Weights of a small multi-label image tagger.
Training: muon at rate 0.012, 11200 steps, batches of 256.
Rows from block 4 of a small multi-label image tagger, named by matrix and row number. Rows with one number belong to one channel. Each number is 500 + 40 x the weight over its row's rms, rounded and kept within 0 to 999. All counts start at 0. Numbers have three digits each.
After each channel's rows are labels from the 100 images, of 14848, where the channel reaches its highest value: "strongest on" is what is common among them. Only what is clearly more common there than usual is listed. The data: photos with spoken descriptions (Open Images, Localized Narratives). In brackets: how many of the 100, against the usual share in percent.
# convs0: first 3x3 conv (model.blocks.4.convs.0.weight, 192x192x3x3, each kernel summed), inputs 0-191
# convs1: second 3x3 conv (model.blocks.4.convs.1.weight, 192x192x3x3, transposed, each kernel summed), outputs 0-191

convs0.181:512509555516513496491550476454528535486514562488505515532557486600586481423450535452518528565493536429512462437555505450503497555472481526528468485453539518487482477524385433448557481509439476524481442446514475500520532421546504553516463480484528435476525503450532410515438465533526503430538470525498504498582450520457431478523551464551531543523491509531545557518469486455448577502505549495488570515511574546487476500516494604463504508449470449522495530527495525488511523454555519504485451483529459492499569471522510480463472571457484520388505546481470567479433498513487523491
convs1.181:512520488450425546493502516558429480521573408569506500451517496496602526500568511477492552549502526523521521553457487469563501550507458465506452473509534509533468513557370477486518504505474478529446486458519431528530543466468498536558504480451572482466428484558506503492495453524427486501484572479458521504539467540483550414485449531543470451481508445568527490484547463516487519546493499498537505526509463557539476441512513428530513506497570431505498478541505486515524561544537522523502526501496538505458487554524500504553467536475465601432515431548472565530561535510544613485
strongest on: text has "woman" (30 vs 9.5); text has "wearing" (30 vs 12.1)

convs0.134:448460484498447461448523532496477475529458552514590508512470529513449564424490509544494488502528433487475467516534465469615481496493561544518508448510465512472470489559520501523500471580524469530464494522607477478468429446477551566526441466470509523473443570493506488482489488489502452542475442466468503475489485496495451487449470531516640467489461457485507500470485469520480518510469542554488497494496474484449493486524463455568551490484522495512537520524547491401528512490534547532460485557601458584535459574518527547528475477534448450537559467436431475463551532567502541425
convs1.134:512472472497510501460556443532501502518501395481444496504470450505499518459431481498458464490469471464529487505527436504503475501545478532477527470498466421460494509507471604433506527532517463417458461505479467502458469493401459563534510506533572491495503514437465504584501448516558571536547495446543487450581553491529453582489474470446513436475442433520552461560407564479430420541507528410430464482462455512443452542590499520458510481526466498498499488566499473501518528460523508510492519479546459496534498438505472565486459498498446494542450536551494496510525486449487518463
strongest on: text has "sky" (68 vs 24.6); text has "trees" (62 vs 27.2)

convs0.99:552472519508544540478454423424411515470477464563474457487517514560498527488422509609553489448506536507473557478500502529409461528430502452517484520496505521463559503443434494503450460447520544465453533470462490502521499438566598486470533510531461524552570501569516566529460499473491537513540439532558502508557438462492474527485461513503460467525573457481500522457451545535449440509483529460471464571482571504558535558505548462467518557538521461508487491522547441492515490501498459482393497475500496510507501483589524496530465504490485515491387474503473561488467503512481569487
convs1.99:506502536467547480500478442426473616463492521533464599555486451519440396510472503469478480460510484551504416478449491476510513489451511522512517527522498485462473435462489547395462502488527495470410550520502473521584516441501493423470470480509577452466519456546473461499470492510484559420464434525523495564476476519487501507514516493535488444496450501496453477452506464496483553486500549487470473590509458512516499516516573501508502631517489486457466525536522433524441495508438504523449468447511505435486504487506562463480473432448480559479463477551561475467541543471507481584
strongest on: text has "sky" (67 vs 24.6); text has "trees" (58 vs 27.2)

convs0.127:475530529511494512543526488490463480495496531555453448442485594449473494482469455496554503500474516495418560487485488524529524454485474571501433496489463430612520498415539425489456454441539471505509499481556418512462475627492503471578499471492512525444395566453454487535466488502507487513493497525482516482542457496505466456443478459505534533479516506509465558516472485570508426487571540511529481473502517529503471489471449448614485542492511480459531488489485484448523481527521526481545418543552492440487557504508627467548477547495552534509528507488544547475512539566531467503
convs1.127:445483452487529476537436478512514495527516480546503512557501486511495481477432492537560488505538527502502561502519472548481556505474508563512549466464508459525512509489454512475522486464555507500547457501505603469541504534555558515545485460497483514525528591421445524507536472587580574491484463414509499467517459561528525483461498542499506443485488444510510519520553540558569418492553507497462483548557502491536490466539506510615536570489531497512486503553472499493579478480578508574536540559492477493448517524517601577503448498505559550540502569572519546527504553547575510573
strongest on: text has "sky" (69 vs 24.6); text has "grass" (35 vs 9.9)

convs0.117:464521483547627463524409438490420455470558488455473516477509506510531487476475538514488484540478518466490539473513485515525503492493490562514533593502511497530534510441552474659478510550465480460494550503441474465465492510478472479496504509514417472461481561483544474527468494489486463463529449526477510434448522506500461494536546497501452567498418447501510424481556476528506489430548535631519584491582499474472517512462537498508463517497515495519553501516589512483446462426517495499520576522541466465451551485534464500545498483471522515410505513497525529466506512599520501477
convs1.117:516468527515564480494500438449549500525497491446449473440438502468530503515459510464432493494460464481460544392477465552495474477510516520527562459482579492527508468439587473445563459505540517445433486525469513486507516438439467498514450492484458467429472548478545434495524466474449526508474474571513498502444494441514589487541558548475500461428461483482498505506512527435543542569471537491498492524479482458513485533535567495519467501532488558496557583477515428436460480381480491484490564491463501480503516513463500434480509468505550435523477559471400510509409553477553526469
strongest on: text has "grass" (26 vs 9.9)

convs0.142:450433452505528477453453499439515499497484501482483424464492458615532519446513513511518537516505557421464488473455465468500526483493511567466537492537543485528457559442502414409509472492444538422528528500579472504514485484458512568485426506487510513469468527448457408511499487530463509511503549513534600545451495559487503462554487502487533566492511506546515578504508543488514444497441542493526527445557521449433493551492493478543540502454505519518578494538475510495496535501498441494513565486503424521579421525554518479446421468575496490562439524526484514534461578536482514458
convs1.142:498476458469532492379476526532508458421486399567513419482524514507564500488557502519549567449417521392434482521457523432516459466502494495474595543482497555516471484508465453462501535481502572560478492497535479467521445483485534510539500507560408497566475502485411510469534506554514467485461559460502469465416504464461500527503527531491456531499526513520486462489542518536526450508513459554511495520510455446455501562514495571529482474487510564551471521579506492422555538476492444508560465482450457452559471450467464481501472500509509504571511541508486505490485585541445526531
strongest on: text has "woman" (25 vs 9.5)

convs0.44:495550481489511543493495509480523528502588483486530530469544475546503459575506531563506458498487555528506501495524541500513514428522498473468572473496427433629488530490484476480478467552529577456512541448497432490515433524485494511500457494525491537424470563483535466503505502523471474507450446482424526463468469513501444526553485500456485534469501468479489496464499510544450436458509517485478541419507515517447414523530510451474507473506485490472476582544497467477532554477484509444408506506533534477565421501486607495421599505463485456578590583470512547538458516554445484540
convs1.44:488512397506523557496505464544432474520533509516478491541478491523556538498518505532509473537463510465487487525529566526539465503472518470478576546575472531491440513519435514520465493533565396485480488533528492509494474503586491575496498533484430524494446498462520489512519488541561478516548506449514482505478506538469491548546479538468554547457471466515454583491546531522489472454509465393454522571454476436511414586615493490610509499487461499493522481549447541514496529550498492544479515518536448502602452488485539549506497462480514464577488525562511502586491481489512587440
strongest on: text has "grass" (26 vs 9.9); text has "road" (25 vs 8.2)