A small multi-label image tagger, trained from scratch.
Model: arch resnet, norm groupnorm, widths [96, 192, 384, 768].
Training: muon at rate 0.012, 11200 steps.
Data: trained on photos with spoken descriptions (Open Images, Localized Narratives), 14.1 epochs.
Rows from block 5 of a small multi-label image tagger, named by matrix and row number. Rows with one number belong to one channel. Each number is 200 + 30 x the weight over its row's rms, rounded and kept within 0 to 999. All counts start at 0. After the name is the row's rms in percent of the matrix's.
Before each channel's rows are labels from the 100 images, of 14848, where the channel reaches its highest value: "colour at peak" is the nearest of a few named colours to the mean colour under the peak. Only what is clearly more common there than usual is listed. The data: photos with spoken descriptions (Open Images, Localized Narratives).
# convs0: first 3x3 conv, stride 2 (model.blocks.5.convs.0.weight, 384x192x3x3, each kernel summed), inputs 0-191
# convs1: second 3x3 conv (model.blocks.5.convs.1.weight, 384x384x3x3, transposed, each kernel summed), outputs 0-127

colour at peak: brown
convs0.376,108,173,207,214,236,204,223,196,180,186,209,176,237,235,204,200,193,199,234,178,171,187,177,196,154,230,178,178,182,177,263,170,191,236,220,258,202,210,177,170,235,194,245,133,227,196,216,218,266,197,244,180,192,192,158,205,221,197,153,221,194,212,160,199,199,255,256,230,206,229,145,231,201,164,209,222,207,176,181,188,211,216,117,172,176,249,177,227,221,234,191,173,190,162,204,203,274,204,241,207,229,180,205,157,173,197,168,171,239,244,164,201,204,222,158,185,170,274,209,237,144,173,189,271,216,187,169,254,201,210,141,169,175,192,223,218,168,214,187,184,172,171,166,194,212,250,222,216,216,205,168,122,180,176,243,200,176,207,159,164,234,212,250,194,183,209,206,210,232,236,202,251,218,194,186,218,205,172,163,227,206,207,172,148,166,187,210,167,179,183,230,149,206
convs1.376,110,197,199,186,206,238,210,216,189,232,206,196,282,248,181,191,173,193,200,209,184,248,197,249,206,217,141,158,183,206,197,194,220,203,205,221,196,257,234,222,205,187,170,201,215,177,213,235,202,197,230,210,212,178,173,264,165,230,222,220,215,199,265,186,196,220,191,199,249,158,151,230,243,226,237,218,241,259,203,227,198,179,217,175,158,204,244,197,177,207,153,172,197,206,157,193,209,231,209,231,186,148,202,165,271,174,251,178,192,215,188,223,186,206,228,171,181,170,208,185,221,200,204,209,210,213,188,215,196

colour at peak: pink
convs0.236,090,210,187,223,243,111,208,166,255,245,215,149,227,209,177,192,191,219,179,220,186,145,268,227,222,250,231,240,171,225,187,204,174,196,279,217,203,182,181,232,227,188,245,297,188,205,230,207,150,156,151,225,170,240,211,182,231,214,216,197,206,227,199,185,210,188,169,199,148,211,189,224,166,188,226,261,181,181,207,249,199,224,229,211,208,156,212,190,219,173,200,199,229,221,215,251,134,167,177,209,208,188,232,186,162,167,215,157,194,150,232,202,218,195,167,152,190,166,174,195,226,157,186,226,147,206,146,214,168,180,184,157,191,184,126,202,148,212,217,189,215,196,178,194,215,202,171,209,164,186,188,185,194,171,206,206,219,198,167,229,198,185,177,160,191,220,181,238,213,208,217,226,221,183,207,207,262,234,196,125,218,212,226,170,145,170,164,210,210,199,195,198,241
convs1.236,103,249,174,205,279,189,233,253,176,184,219,227,173,160,169,223,184,175,258,204,198,230,151,234,191,272,211,183,170,194,208,200,189,254,212,223,196,192,198,227,197,189,200,205,207,214,185,202,255,185,188,148,198,215,165,174,191,210,201,197,187,185,181,191,184,180,173,206,273,217,197,183,131,164,216,216,228,179,215,201,200,247,272,269,232,170,166,160,177,119,223,189,214,209,207,192,219,154,222,185,172,230,195,214,207,160,202,197,177,207,209,153,250,217,190,181,159,187,188,253,203,173,190,204,151,235,210,248,222

colour at peak: pink
convs0.48,085,153,233,152,174,162,166,231,218,223,221,252,190,187,184,166,234,183,194,230,201,173,193,225,241,257,180,182,201,193,253,167,157,209,194,183,227,203,169,187,173,247,268,181,149,191,204,209,173,251,202,192,226,156,305,214,196,227,175,213,232,229,273,237,193,163,213,252,157,180,167,215,209,196,186,209,210,241,160,163,191,197,160,217,193,235,207,219,176,153,194,207,163,170,138,233,116,220,213,215,191,186,195,169,211,182,173,118,186,198,160,223,212,149,178,213,274,192,175,198,252,206,213,208,226,259,209,205,215,215,231,209,167,193,184,237,213,179,228,200,168,156,200,186,204,186,213,175,153,224,210,198,229,225,205,194,211,203,188,254,232,211,212,241,230,205,227,216,204,178,188,190,228,179,200,170,211,207,191,192,170,210,144,245,153,181,193,170,159,183,197,178,236
convs1.48,085,167,227,202,209,209,212,242,206,195,182,214,175,124,206,203,195,231,215,211,214,184,205,169,234,168,190,261,212,225,207,190,200,219,200,174,181,257,210,224,180,191,247,206,172,208,172,156,225,202,218,289,186,187,203,158,276,184,187,186,212,146,254,218,178,200,113,174,187,228,94,214,206,185,240,207,212,243,243,231,215,214,250,193,245,184,190,99,190,201,265,210,218,190,165,258,167,241,169,233,240,203,200,235,267,208,157,215,232,134,178,139,207,209,202,159,136,195,200,259,189,188,198,193,193,173,242,201,203

colour at peak: pink; white
convs0.46,086,192,197,195,218,237,214,152,262,230,172,215,251,224,156,213,226,240,141,205,226,210,149,153,291,240,176,252,229,171,199,203,229,210,176,183,180,215,181,187,252,182,158,190,153,200,148,184,173,155,202,204,239,243,188,221,168,238,197,204,212,206,225,259,232,190,219,242,219,264,180,208,172,172,258,239,181,210,126,200,156,209,234,153,257,182,169,158,202,203,178,193,161,183,212,217,191,191,219,190,235,216,199,243,166,194,213,261,158,217,207,178,152,203,160,205,222,163,164,222,222,190,236,215,216,213,178,192,163,183,205,240,236,189,242,182,183,204,184,199,182,220,133,224,236,192,206,188,159,197,221,196,204,252,247,224,187,199,192,204,185,187,165,189,215,204,256,171,157,206,180,252,206,175,175,193,174,214,183,174,175,173,174,192,158,182,150,162,246,214,193,181,199
convs1.46,097,202,174,249,209,211,228,178,244,147,228,209,184,191,198,205,239,212,191,192,253,253,203,241,195,110,238,192,235,139,164,212,190,224,213,169,220,199,221,261,206,207,258,196,153,193,215,148,178,195,176,207,222,167,213,152,187,226,235,207,204,226,196,263,206,211,201,224,199,252,155,225,225,258,217,205,227,193,197,256,149,210,245,250,216,185,260,162,211,221,177,217,253,222,216,261,259,207,179,144,245,168,217,208,271,190,183,203,197,241,223,226,223,236,150,181,235,197,250,220,182,196,234,190,222,220,179,249,206

colour at peak: pink
convs0.63,108,165,208,234,205,208,192,209,237,212,202,135,157,149,143,194,189,192,200,182,146,177,249,204,232,241,207,214,188,206,251,246,159,189,195,202,143,210,186,189,175,233,186,228,150,200,196,224,167,206,198,162,183,223,166,181,187,128,220,231,148,193,174,150,209,265,193,216,186,209,197,153,230,211,194,263,148,264,175,208,265,190,215,275,200,168,227,239,182,205,213,227,249,204,205,199,179,217,147,179,191,202,174,213,172,195,196,176,188,185,185,216,183,199,219,166,204,178,194,208,228,194,151,194,247,196,274,215,191,135,210,175,217,220,204,225,240,245,226,221,203,185,197,200,213,225,185,195,222,224,288,240,190,198,176,162,191,244,165,157,224,199,221,211,215,198,192,217,229,134,178,203,192,163,223,211,201,204,218,172,186,157,260,237,256,197,225,176,162,213,189,179,244
convs1.63,097,171,188,175,164,219,199,159,180,205,204,194,225,184,204,140,199,200,224,204,180,183,242,207,172,226,241,256,213,183,175,174,188,213,137,185,188,129,180,269,180,169,239,203,232,196,186,225,204,195,231,186,185,167,201,176,226,242,187,218,199,197,157,207,199,212,262,183,179,185,184,193,195,209,261,208,184,186,195,210,244,178,228,179,219,177,162,142,201,192,209,163,195,144,169,219,177,151,190,195,168,261,176,200,168,162,255,153,126,185,191,264,144,186,220,204,156,177,192,196,201,229,233,223,169,192,243,135,180

colour at peak: brown
convs0.304,092,191,191,223,249,199,195,259,155,216,178,144,202,204,205,227,202,184,195,215,165,214,193,203,262,197,135,223,171,224,229,211,193,218,237,199,224,167,193,211,187,167,227,154,203,216,245,187,172,229,170,191,195,214,192,212,174,184,191,211,200,228,203,147,191,193,167,222,167,186,190,236,205,186,206,238,162,188,183,211,192,203,152,243,156,289,162,233,176,163,182,221,223,211,140,181,207,221,126,224,200,176,157,168,175,199,181,149,164,198,175,163,165,188,233,217,275,257,216,214,207,200,205,223,153,206,183,188,189,161,252,199,204,157,263,240,211,154,182,165,186,200,157,170,204,199,218,165,224,211,230,188,190,202,192,133,225,173,214,161,236,200,159,210,241,138,228,165,180,225,211,211,164,176,220,246,191,236,219,201,254,268,184,223,176,231,227,221,247,212,225,176,245
convs1.304,109,198,199,235,250,211,190,192,207,230,203,265,171,209,171,195,188,198,276,185,191,194,154,194,187,86,217,227,215,189,190,206,166,171,186,202,180,234,186,227,248,216,215,207,184,207,190,183,171,141,162,224,193,207,212,205,210,207,202,173,228,176,212,210,199,233,178,201,153,195,190,161,240,192,237,175,212,175,165,159,173,184,190,222,229,214,219,225,180,199,223,196,191,191,191,207,183,217,266,210,182,182,181,216,207,212,198,151,217,135,135,202,178,209,191,234,217,206,170,190,223,170,207,212,223,175,281,191,200

colour at peak: black
convs0.363,108,238,184,256,183,190,197,173,170,230,178,200,205,214,135,166,174,178,200,240,161,250,234,249,214,188,179,221,189,184,198,265,170,201,178,158,218,188,247,195,216,204,239,182,200,200,142,221,186,217,132,167,214,194,184,202,175,219,211,183,178,239,197,273,199,212,208,192,250,149,176,171,195,224,148,207,210,219,214,183,210,226,211,183,194,266,229,214,179,213,185,229,151,232,202,187,205,162,195,148,196,196,230,202,124,194,163,228,153,144,241,180,169,179,207,201,196,165,244,227,246,220,208,193,198,234,228,209,194,221,182,204,207,228,172,184,135,225,184,216,181,191,155,160,183,197,171,181,206,301,224,258,177,192,230,180,190,222,231,246,160,182,149,200,188,186,162,188,161,230,176,212,176,190,258,223,237,202,172,150,183,186,203,202,178,204,231,213,130,203,230,175,166
convs1.363,099,230,233,237,182,178,228,202,192,227,194,135,250,168,212,225,186,192,205,204,150,167,220,191,151,107,249,188,233,210,185,213,167,257,192,213,224,185,193,169,212,202,204,226,213,252,267,163,206,192,214,175,206,232,161,231,182,163,150,178,186,224,183,250,181,213,192,198,155,243,217,220,230,199,197,197,198,228,158,164,232,216,190,170,202,259,204,187,202,237,247,180,206,135,250,179,204,220,181,235,180,175,168,235,175,155,214,248,198,184,201,163,202,132,280,259,222,160,225,219,157,185,244,220,260,173,202,152,200

colour at peak: black
convs0.146,099,191,180,197,169,161,246,232,191,227,143,166,183,175,235,185,234,177,190,235,141,199,152,250,234,255,166,192,232,178,144,235,195,188,200,136,202,218,248,232,190,245,171,245,244,200,226,198,200,237,204,216,208,218,134,190,177,210,191,234,222,173,194,170,181,176,194,217,212,224,196,232,198,189,174,251,173,196,190,184,174,173,187,205,233,171,192,226,194,229,185,243,234,249,156,195,203,207,128,206,190,179,195,178,159,241,199,157,228,177,198,221,222,206,178,206,172,148,247,248,213,191,207,196,183,223,214,224,238,249,238,196,204,216,232,177,233,187,196,221,204,193,146,148,164,219,164,213,198,196,224,169,201,145,169,140,160,207,152,204,211,246,149,269,190,156,174,169,122,178,214,212,192,193,183,222,231,245,190,147,217,201,211,191,217,182,150,207,258,217,212,182,180
convs1.146,103,194,166,183,184,167,191,182,189,201,206,191,148,281,122,210,209,203,189,239,198,186,164,169,216,199,206,210,223,158,229,186,197,206,200,203,171,226,181,192,159,185,215,217,172,193,231,156,180,223,225,146,180,199,133,165,296,228,172,146,209,244,179,219,257,207,176,187,162,197,221,240,201,199,186,168,218,193,177,172,196,149,222,136,201,252,161,233,226,245,206,249,248,208,158,167,185,212,148,216,124,216,193,240,196,229,177,144,160,205,193,238,184,190,187,208,195,174,214,193,223,279,201,222,161,183,184,162,177

colour at peak: brown
convs0.198,109,205,215,195,257,173,186,190,177,206,192,196,230,203,193,168,237,276,242,198,192,164,163,239,202,179,205,190,213,170,234,222,144,186,116,217,194,196,161,202,184,300,199,209,154,183,155,179,197,229,251,231,188,179,200,239,153,185,205,175,230,191,200,171,199,205,182,195,220,198,148,200,160,174,177,174,192,215,233,232,212,181,192,139,218,208,224,134,141,144,188,149,225,246,202,207,179,227,215,191,281,205,201,199,233,200,198,223,140,226,228,185,213,217,254,177,198,178,196,244,207,205,223,181,170,232,164,164,187,204,174,216,214,194,203,205,201,234,218,164,306,213,251,166,185,199,237,197,219,167,173,186,215,214,209,197,179,179,274,205,237,167,208,199,218,199,160,238,196,243,254,216,223,183,195,179,217,201,249,214,171,171,189,201,216,185,203,181,170,219,250,222,192
convs1.198,098,199,177,240,216,237,175,203,216,186,236,218,204,174,201,270,197,153,174,206,208,193,190,230,209,229,230,189,162,222,204,196,183,199,235,176,200,173,140,190,181,271,166,232,195,164,241,201,232,203,180,192,257,207,132,150,210,181,214,230,149,156,208,155,126,234,219,192,229,143,163,178,150,168,191,179,144,205,195,224,188,221,207,224,217,165,227,230,211,237,241,179,211,174,162,188,175,185,140,235,191,143,224,209,194,205,202,193,221,173,230,221,228,248,160,206,197,211,215,181,224,233,180,212,193,157,164,184,197