From a checkpoint of a small multi-label image tagger: 203450 training examples.
Rows from block 3 of a small multi-label image tagger, named by matrix and row number. Rows with one number belong to one channel. Each number is 128 + 24 x the weight over its row's rms, rounded and kept within 0 to 255. All counts start at 0. Numbers have three digits each. After the name is the row's rms in percent of the matrix's.
After each channel's rows are labels from the 100 images, of 14848, where the channel reaches its highest value: "strongest on" is what is common among them. Only what is clearly more common there than usual is listed. The data: photos with spoken descriptions (Open Images, Localized Narratives). In brackets: how many of the 100.
# convs0: first 3x3 conv (model.blocks.3.convs.0.weight, 192x192x3x3, each kernel summed), inputs 0-95
# convs1: second 3x3 conv (model.blocks.3.convs.1.weight, 192x192x3x3, transposed, each kernel summed), outputs 0-95

convs0.155 115:132138192168121161134052119117131108128141147097109157137150173165099080096145121132156114121132147123184160137139115126132146109121122131118144119113112117122089114120116110115094090125180137112101118117144116154110174103210156115118115134162094124062113136143126110133161120131122056112
convs1.155 113:187109137129150120117130098071087146067074123113125131123099142095111109159109119114131120143113143118107093125118114097144108118126109108105126101163111140118118130100098107067089144122107137113140174134173140161130130107138156129114179085147167169138134112131135177140151153113105102113
strongest on: text has "sky" (58)

convs0.161 083:123124145153099106137134103077144099112135117108126179134114105176111142087124113146115145130140148116107103127122101117151121196089128128133142154132131153110142152062084119100090163155093124139125168130109075165115103154129157171130075134100145127151083158177152100144125156152101127102
convs1.161 087:113168160108167115116128137124124155138160137139149131166148106140133085118158120161141115139146151109142152115066132121161145122138149151141182153135144142132099154134098191121135126143153132130156132127126091116137088139113152129122095121078130117174083142133139128150124107133101110132
strongest on: text has "grass" (26)

convs0.130 079:152108136140093112123144151085126112161122108128139150137110132139097133103107131132151109146097136102108098186102093161163083123098140116126213123118136118153109183102127156106123126107110194145118136097143136128095118106140140126129115105130120167103142147157157152127070139140122163152
convs1.130 100:149093103101158118159139147096128068142124123116152139143149129104173151093189118114134110111098145122098123144102123146126148065126134089102173120135134129175132144120120167097156188122134130147179138131118138115165134119165175103135122094112136145127156133130118111127105149081146129164
strongest on: text has "sky" (58); text has "trees" (55); text has "buildings" (28)

convs0.125 092:152124115151108052097162142106115069131147119129137067138128110129126131115128167147135148120134155127139135115091149136166115123092133100149127130105092158099096108094148100111120134166100143157153140137145130138127092079137093153149149115117113122123100150130173155132099154137140132135
convs1.125 092:156121132118141080108137126101136102126113116154116098162123120129124151066131116106159129095122115141116152118146117115142118139136101158107130136114040147105094109168145131134163133128132114134098131145132075097141111155120120146127147154144186128145172138122090128160149118162149150166
strongest on: text has "man" (29); text has "black" (28)

convs0.92 087:083117126120127099142139117102114155165130145143146106110100126083122119103089128126123145154115137124091091157123104121141146124139136108148132126118124147060171139144134127151135112131126129129128123112111089141129122146191125135116145118097176113107182128128083126131121136107125081146
convs1.92 074:099139116104151107140113166149100109149103138128120131125112142110154098086137149137137127136162117135154096127168126135127098134165137150145166122147121140098143130127097168120152104139127117121142148150078142116147112121104126116156157176094211148149166150135147139114162159162126093159
strongest on: text has "lights" (30)

convs0.119 097:113125129138111131170138099083117088132098109109134134105149181099147147113138182134090154143076127145163147162119142140131156143099125119143116118155123088120153139133127130086122156111149142116127108133162131146132114152197127091112136120094147075162109099108147105100102071110114132108
convs1.119 111:140117108093097126209115102094110097097102162126130125048170120107095123122126151141084116128136120166129140133088109122126105144118117077096103130106112061129170144143114123128104156069114099129118147113138148120147120151116108121097153088127121106126172120128144136129153123159122163148
strongest on: text has "sitting" (39); text has "woman" (25)

convs0.65 072:115143132125141066141141136114144125121126139105126086123135118137125112076152097122139098129092114153138109140121142148113100088129153152110109116127086104135161148127148096076111117094069107168121118080134170106150100132149113148146110106134144103130147088117117169120092120092136156147
convs1.65 088:087151158124117106146152158153088110132158137150140110106131155111100135142160134102110114136095112170168133128085135142106145130139099094100106121094138090130106119157103134148094164097116091139130134119152095150120142149124083133121124120192143125151138123132145163105106141153121137130
strongest on: text has "standing" (49)

convs0.55 095:142112129183094098157163124117144176123145143115115152128107144166108147117103156107119148128116119196149086115108147156127134154169146135151112087097178133142135127125130153100137144107141139149120128102135091100103105146118141092139132116120165137132075128126169153122106108132125116087
convs1.55 098:119077143123136143172125174133114115145136142133144125150130134171080124126174151152134132170142127167134132139160127152156131116141146133174110119112100125168194129141117121116128157107125109161097103129114095110149167177137107127173130110056122158129141133167133146161098118132164173114
strongest on: text has "table" (32)

convs0.110 120:128139130135115142138109144107138131104142139157126116115173162142136113136112125042167104110097126116099129144130110160051162130128123107151119155126131141109123143121142139109154179097093126137129160135154114114163134109143116114117120122100138158112185128111129129125097138104109107153
convs1.110 107:073129138145124107149098118141149083106152133128106097068115126116096078154152120121147121102132111128117142164139127138083072123165113107115149139117152146136113116151113129114115127111130129088128126093130099118108139137143141108131094134109153097128097100155176131102137182132110150166
strongest on: text has "buildings" (28)

convs0.77 115:113140130144148182173145124124154147154131112140098162131165151164122125119095117107124149141127215154094119121108113084095124150128100122112133134156133130128115158121142141121099135139135141142134123109117050126149089116151145108131111123143124138146141103131127097131133089150112140149
convs1.77 112:138139111141167107137128169138151111125140114105166115104159126096132117156104136139138129165151102121101122156137147114108139087095110112108137131100080091123113130098139096130168155105129144145168099157111094121168112115122138135113105075061124128154127107136132144134106106140166086127
strongest on: text has "wearing" (29)

convs0.153 095:121108129164089114117103121122138110102114131104115117120095120161159133150136102152118118121142150149105119148102082123121160141144149118101086164133123151165127129118114140099100130103133138110132125120122139122139132184153119153118105132102096157181149130129117111119108151151097118164
convs1.153 103:118138128116147126146141128106160133138164112141160113084124117148130134082163120131116094154130124161140127169118120109108176123086096157096134112132140150128096121128096102143119147107097108142162120119114124120121165171125117144117129119130110141146103116165106127082125153115114156146
strongest on: text has "wearing" (29)

convs0.174 091:158135156128145138096161126149108120124113146124144121115132089137134124093119109118130116117124133107101079086127128118103142135140113126143096137115151181123173176144074130111122150096148140143143143104119127142124083159156117136136116147146133134090153167104094103127092075108092134131
convs1.174 093:106127179134098130121149129123097132141162130136147098126115143111133141107127120106130144103121128136102096139166094115106055150145157136150101104116209187113125154118114134139128157104170107125160124131118116108136113125124171135126120148131188127128148120121142119127160100125158117159
strongest on: text has "lights" (28)

convs0.186 099:107126149195111130154123087145142162132108107166126141145143130119086134146110146181110098142160142150109090122144121119160118162155117098120133113130107143116138158058152161086138133126065125126129147141120096150122094103093164146160150122109114135117164089111098137133089082122122058126
convs1.186 108:160132165150116139134120125144137168135112139113126086156121121089123115129157151066120141121152141153187126143107129144143107144135113151136138153159113135107113137117112119127128143116100123131152147090147080110114124148129144152122136134133121142139131147117161148146103114137104110107
strongest on: text has "trees" (62); text has "sky" (55); text has "plants" (29)

convs0.143 078:102134185161082128121130106129133091126103102129138135123095161110056089101132155193117103148175091125153156162156125141130136146125116139130137086137100115128105155121130153130133111128118129099138143130157076122135098107099092159082075117104120132149097150092132111117117141157115087147
convs1.143 100:148155100147127113122137132146107123087114076129149070118121091127136129114152101144158147126122125093198106143152152131158131133114109128078143123123104139122101113096128142147122138137150130150173141131169115115105109146146133147133154169125119157150130148106109118124149119109163161164
strongest on: text has "sky" (55); text has "grass" (27)

convs0.189 134:152121144123157126137119134088157163110125108149115103143155100180132195155070093142132136135094126115099157102126123182130148164113149131112176162146085133085162133170163171103117149119137153106129156130150118137119100125123113109148109119120115160124174139125122136130125075126157163135
convs1.189 111:146128124113137126131115120129118137101133126109136112175132129126105177120108114123111139112116118111079126130149088132116136139119105090118128140096114133103127104084158197129110116080121145126150129180148135132144123144120085113108137115134151075103087107117121148127096102149114081112
strongest on: text has "trees" (57)

convs0.126 080:109155155166091160100140129129077108087075128107125142095071170172126109085115116122132181153121149161088133112114104141119115139104119090132128133124138099161062139156138136119126144075129124130122142154157136102134098107141108146160132129136153139131129188146133120093132114114123108102
convs1.126 092:145108159117128135151168116146120111134155116128143089118128118130166158084133128113155122130154156101158136134122133154140147133091112149103127140122132123174115141121086100100146095101115136153123132107132191139141142074131120171164130101115185130119141132165120127080165092130107149132
strongest on: text has "grass" (28)

convs0.83 085:097107162158102193076114114104119163099113143142110123119141180091143077104134122148129142122139167060132167167113125076164143119094149085172106103146087160110145081150095138125079113128133114116124172112150114135134115136135115122144178160123101148110106161140119130134122122117145145124
convs1.83 108:087155140102149141147150131150128112128158104191168119120120162164143162078146118129169134111154113123102130151095178132155178144132143135128121140126142114143108145123098095124110101133094135157139141149134151146107092115129120126142090148076092112120107144137176118088111109143117132129
strongest on: text has "sky" (61); text has "grass" (33); text has "ground" (27)

convs0.45 106:115150144102126146151135116153104085157133099125166135117137099128099153159107128115148107114141090122092149112129128139111119114134128150089154095147136143116050132070134092164102108132138141142148116165145096123119083158094094127103147131142116076157105160116134101123119106118123152158
convs1.45 102:088125122066094125108130115168111160122139074156123128104089099115130113133086120138088118147129099139125095139097138113131104090144102124128150125136124080108074112106113142134131140123161129162124117140131150169089109099138110124145110129195110142105155120117124129098112120087112145117
strongest on: text has "man" (30)

convs0.106 150:149130154139121138129146111120148129116103125141140155137132080083124137141152093114127154121128093127119156132110126111160110087075141096142117097155129149138133128114113156130161146147124121155124122127144159199160114117099160126147137134148156123144131110177145118171123100171152128120
convs1.106 106:114142172135124153103108106133123135099100145137144177200121134163087123131117144149103159147097121155122114111135146147074142106122148166108093118101106103146113133129080139104167131147132106110129087133110122119079126151137081114125128128156195158098156138117133101101125107148157134133
strongest on: text has "sky" (62)

convs0.97 084:080128158147112111130091129143128092117124114122149104087131101108093071140125060161129148134112107131157138105181087113183136151092139152113139140136126113121134120105133127121147126102148142119136116110145111121122088126140127147161147132116169125130076063128128128113118121159147154099
convs1.97 090:122136120169110113172103106143112135146155131124146121103118134159141124120151133103129150106147137140158128118130128138122141135118136136104095120186152110172139115135193126170131101128114117126114134123232139121165148150162162179119186148125152145131085128136154173147114118166132139159
strongest on: text has "sky" (64); text has "trees" (63)

convs0.96 085:130139115116146124128123152148094173095128131120088076110114158123112172095080139137142111161126153126133113162092133147138132123109154151121146121160180131138137082116161126125139150146084171149134109123107081142121115161161134153157166130111125107143101113140144108141151134124125091103
convs1.96 094:138116120156144133127113094150148056154153125115105100103131116132134103143106118134136087061180102102148149136060115140120108158154125161149141156133108114140165135138141180139134118133103088144114152105111131150136131159111135135130146110120108155151078115111110124119087134111141150116
strongest on: text has "man" (33)

convs0.40 089:140108138137138126164142158079112105101122126106156129141155135132103141135099140113108115147152138119108119135103093105098127083125086111118127130140144138130147204117141125064148101106067152113143131125099100139126146204170108083115133104124097138130133127126105159122094073114108117142
convs1.40 099:136126064133144126142163186115144110136094131127147126094137113130119160133120126095099101149135122118158151129118092127201072125114143101106122126169146127127098154135112135110137134122137092099131122165102123147074146150136150116158143145126124121127155148145120157115083104121132122079
strongest on: text has "sky" (64); text has "trees" (62)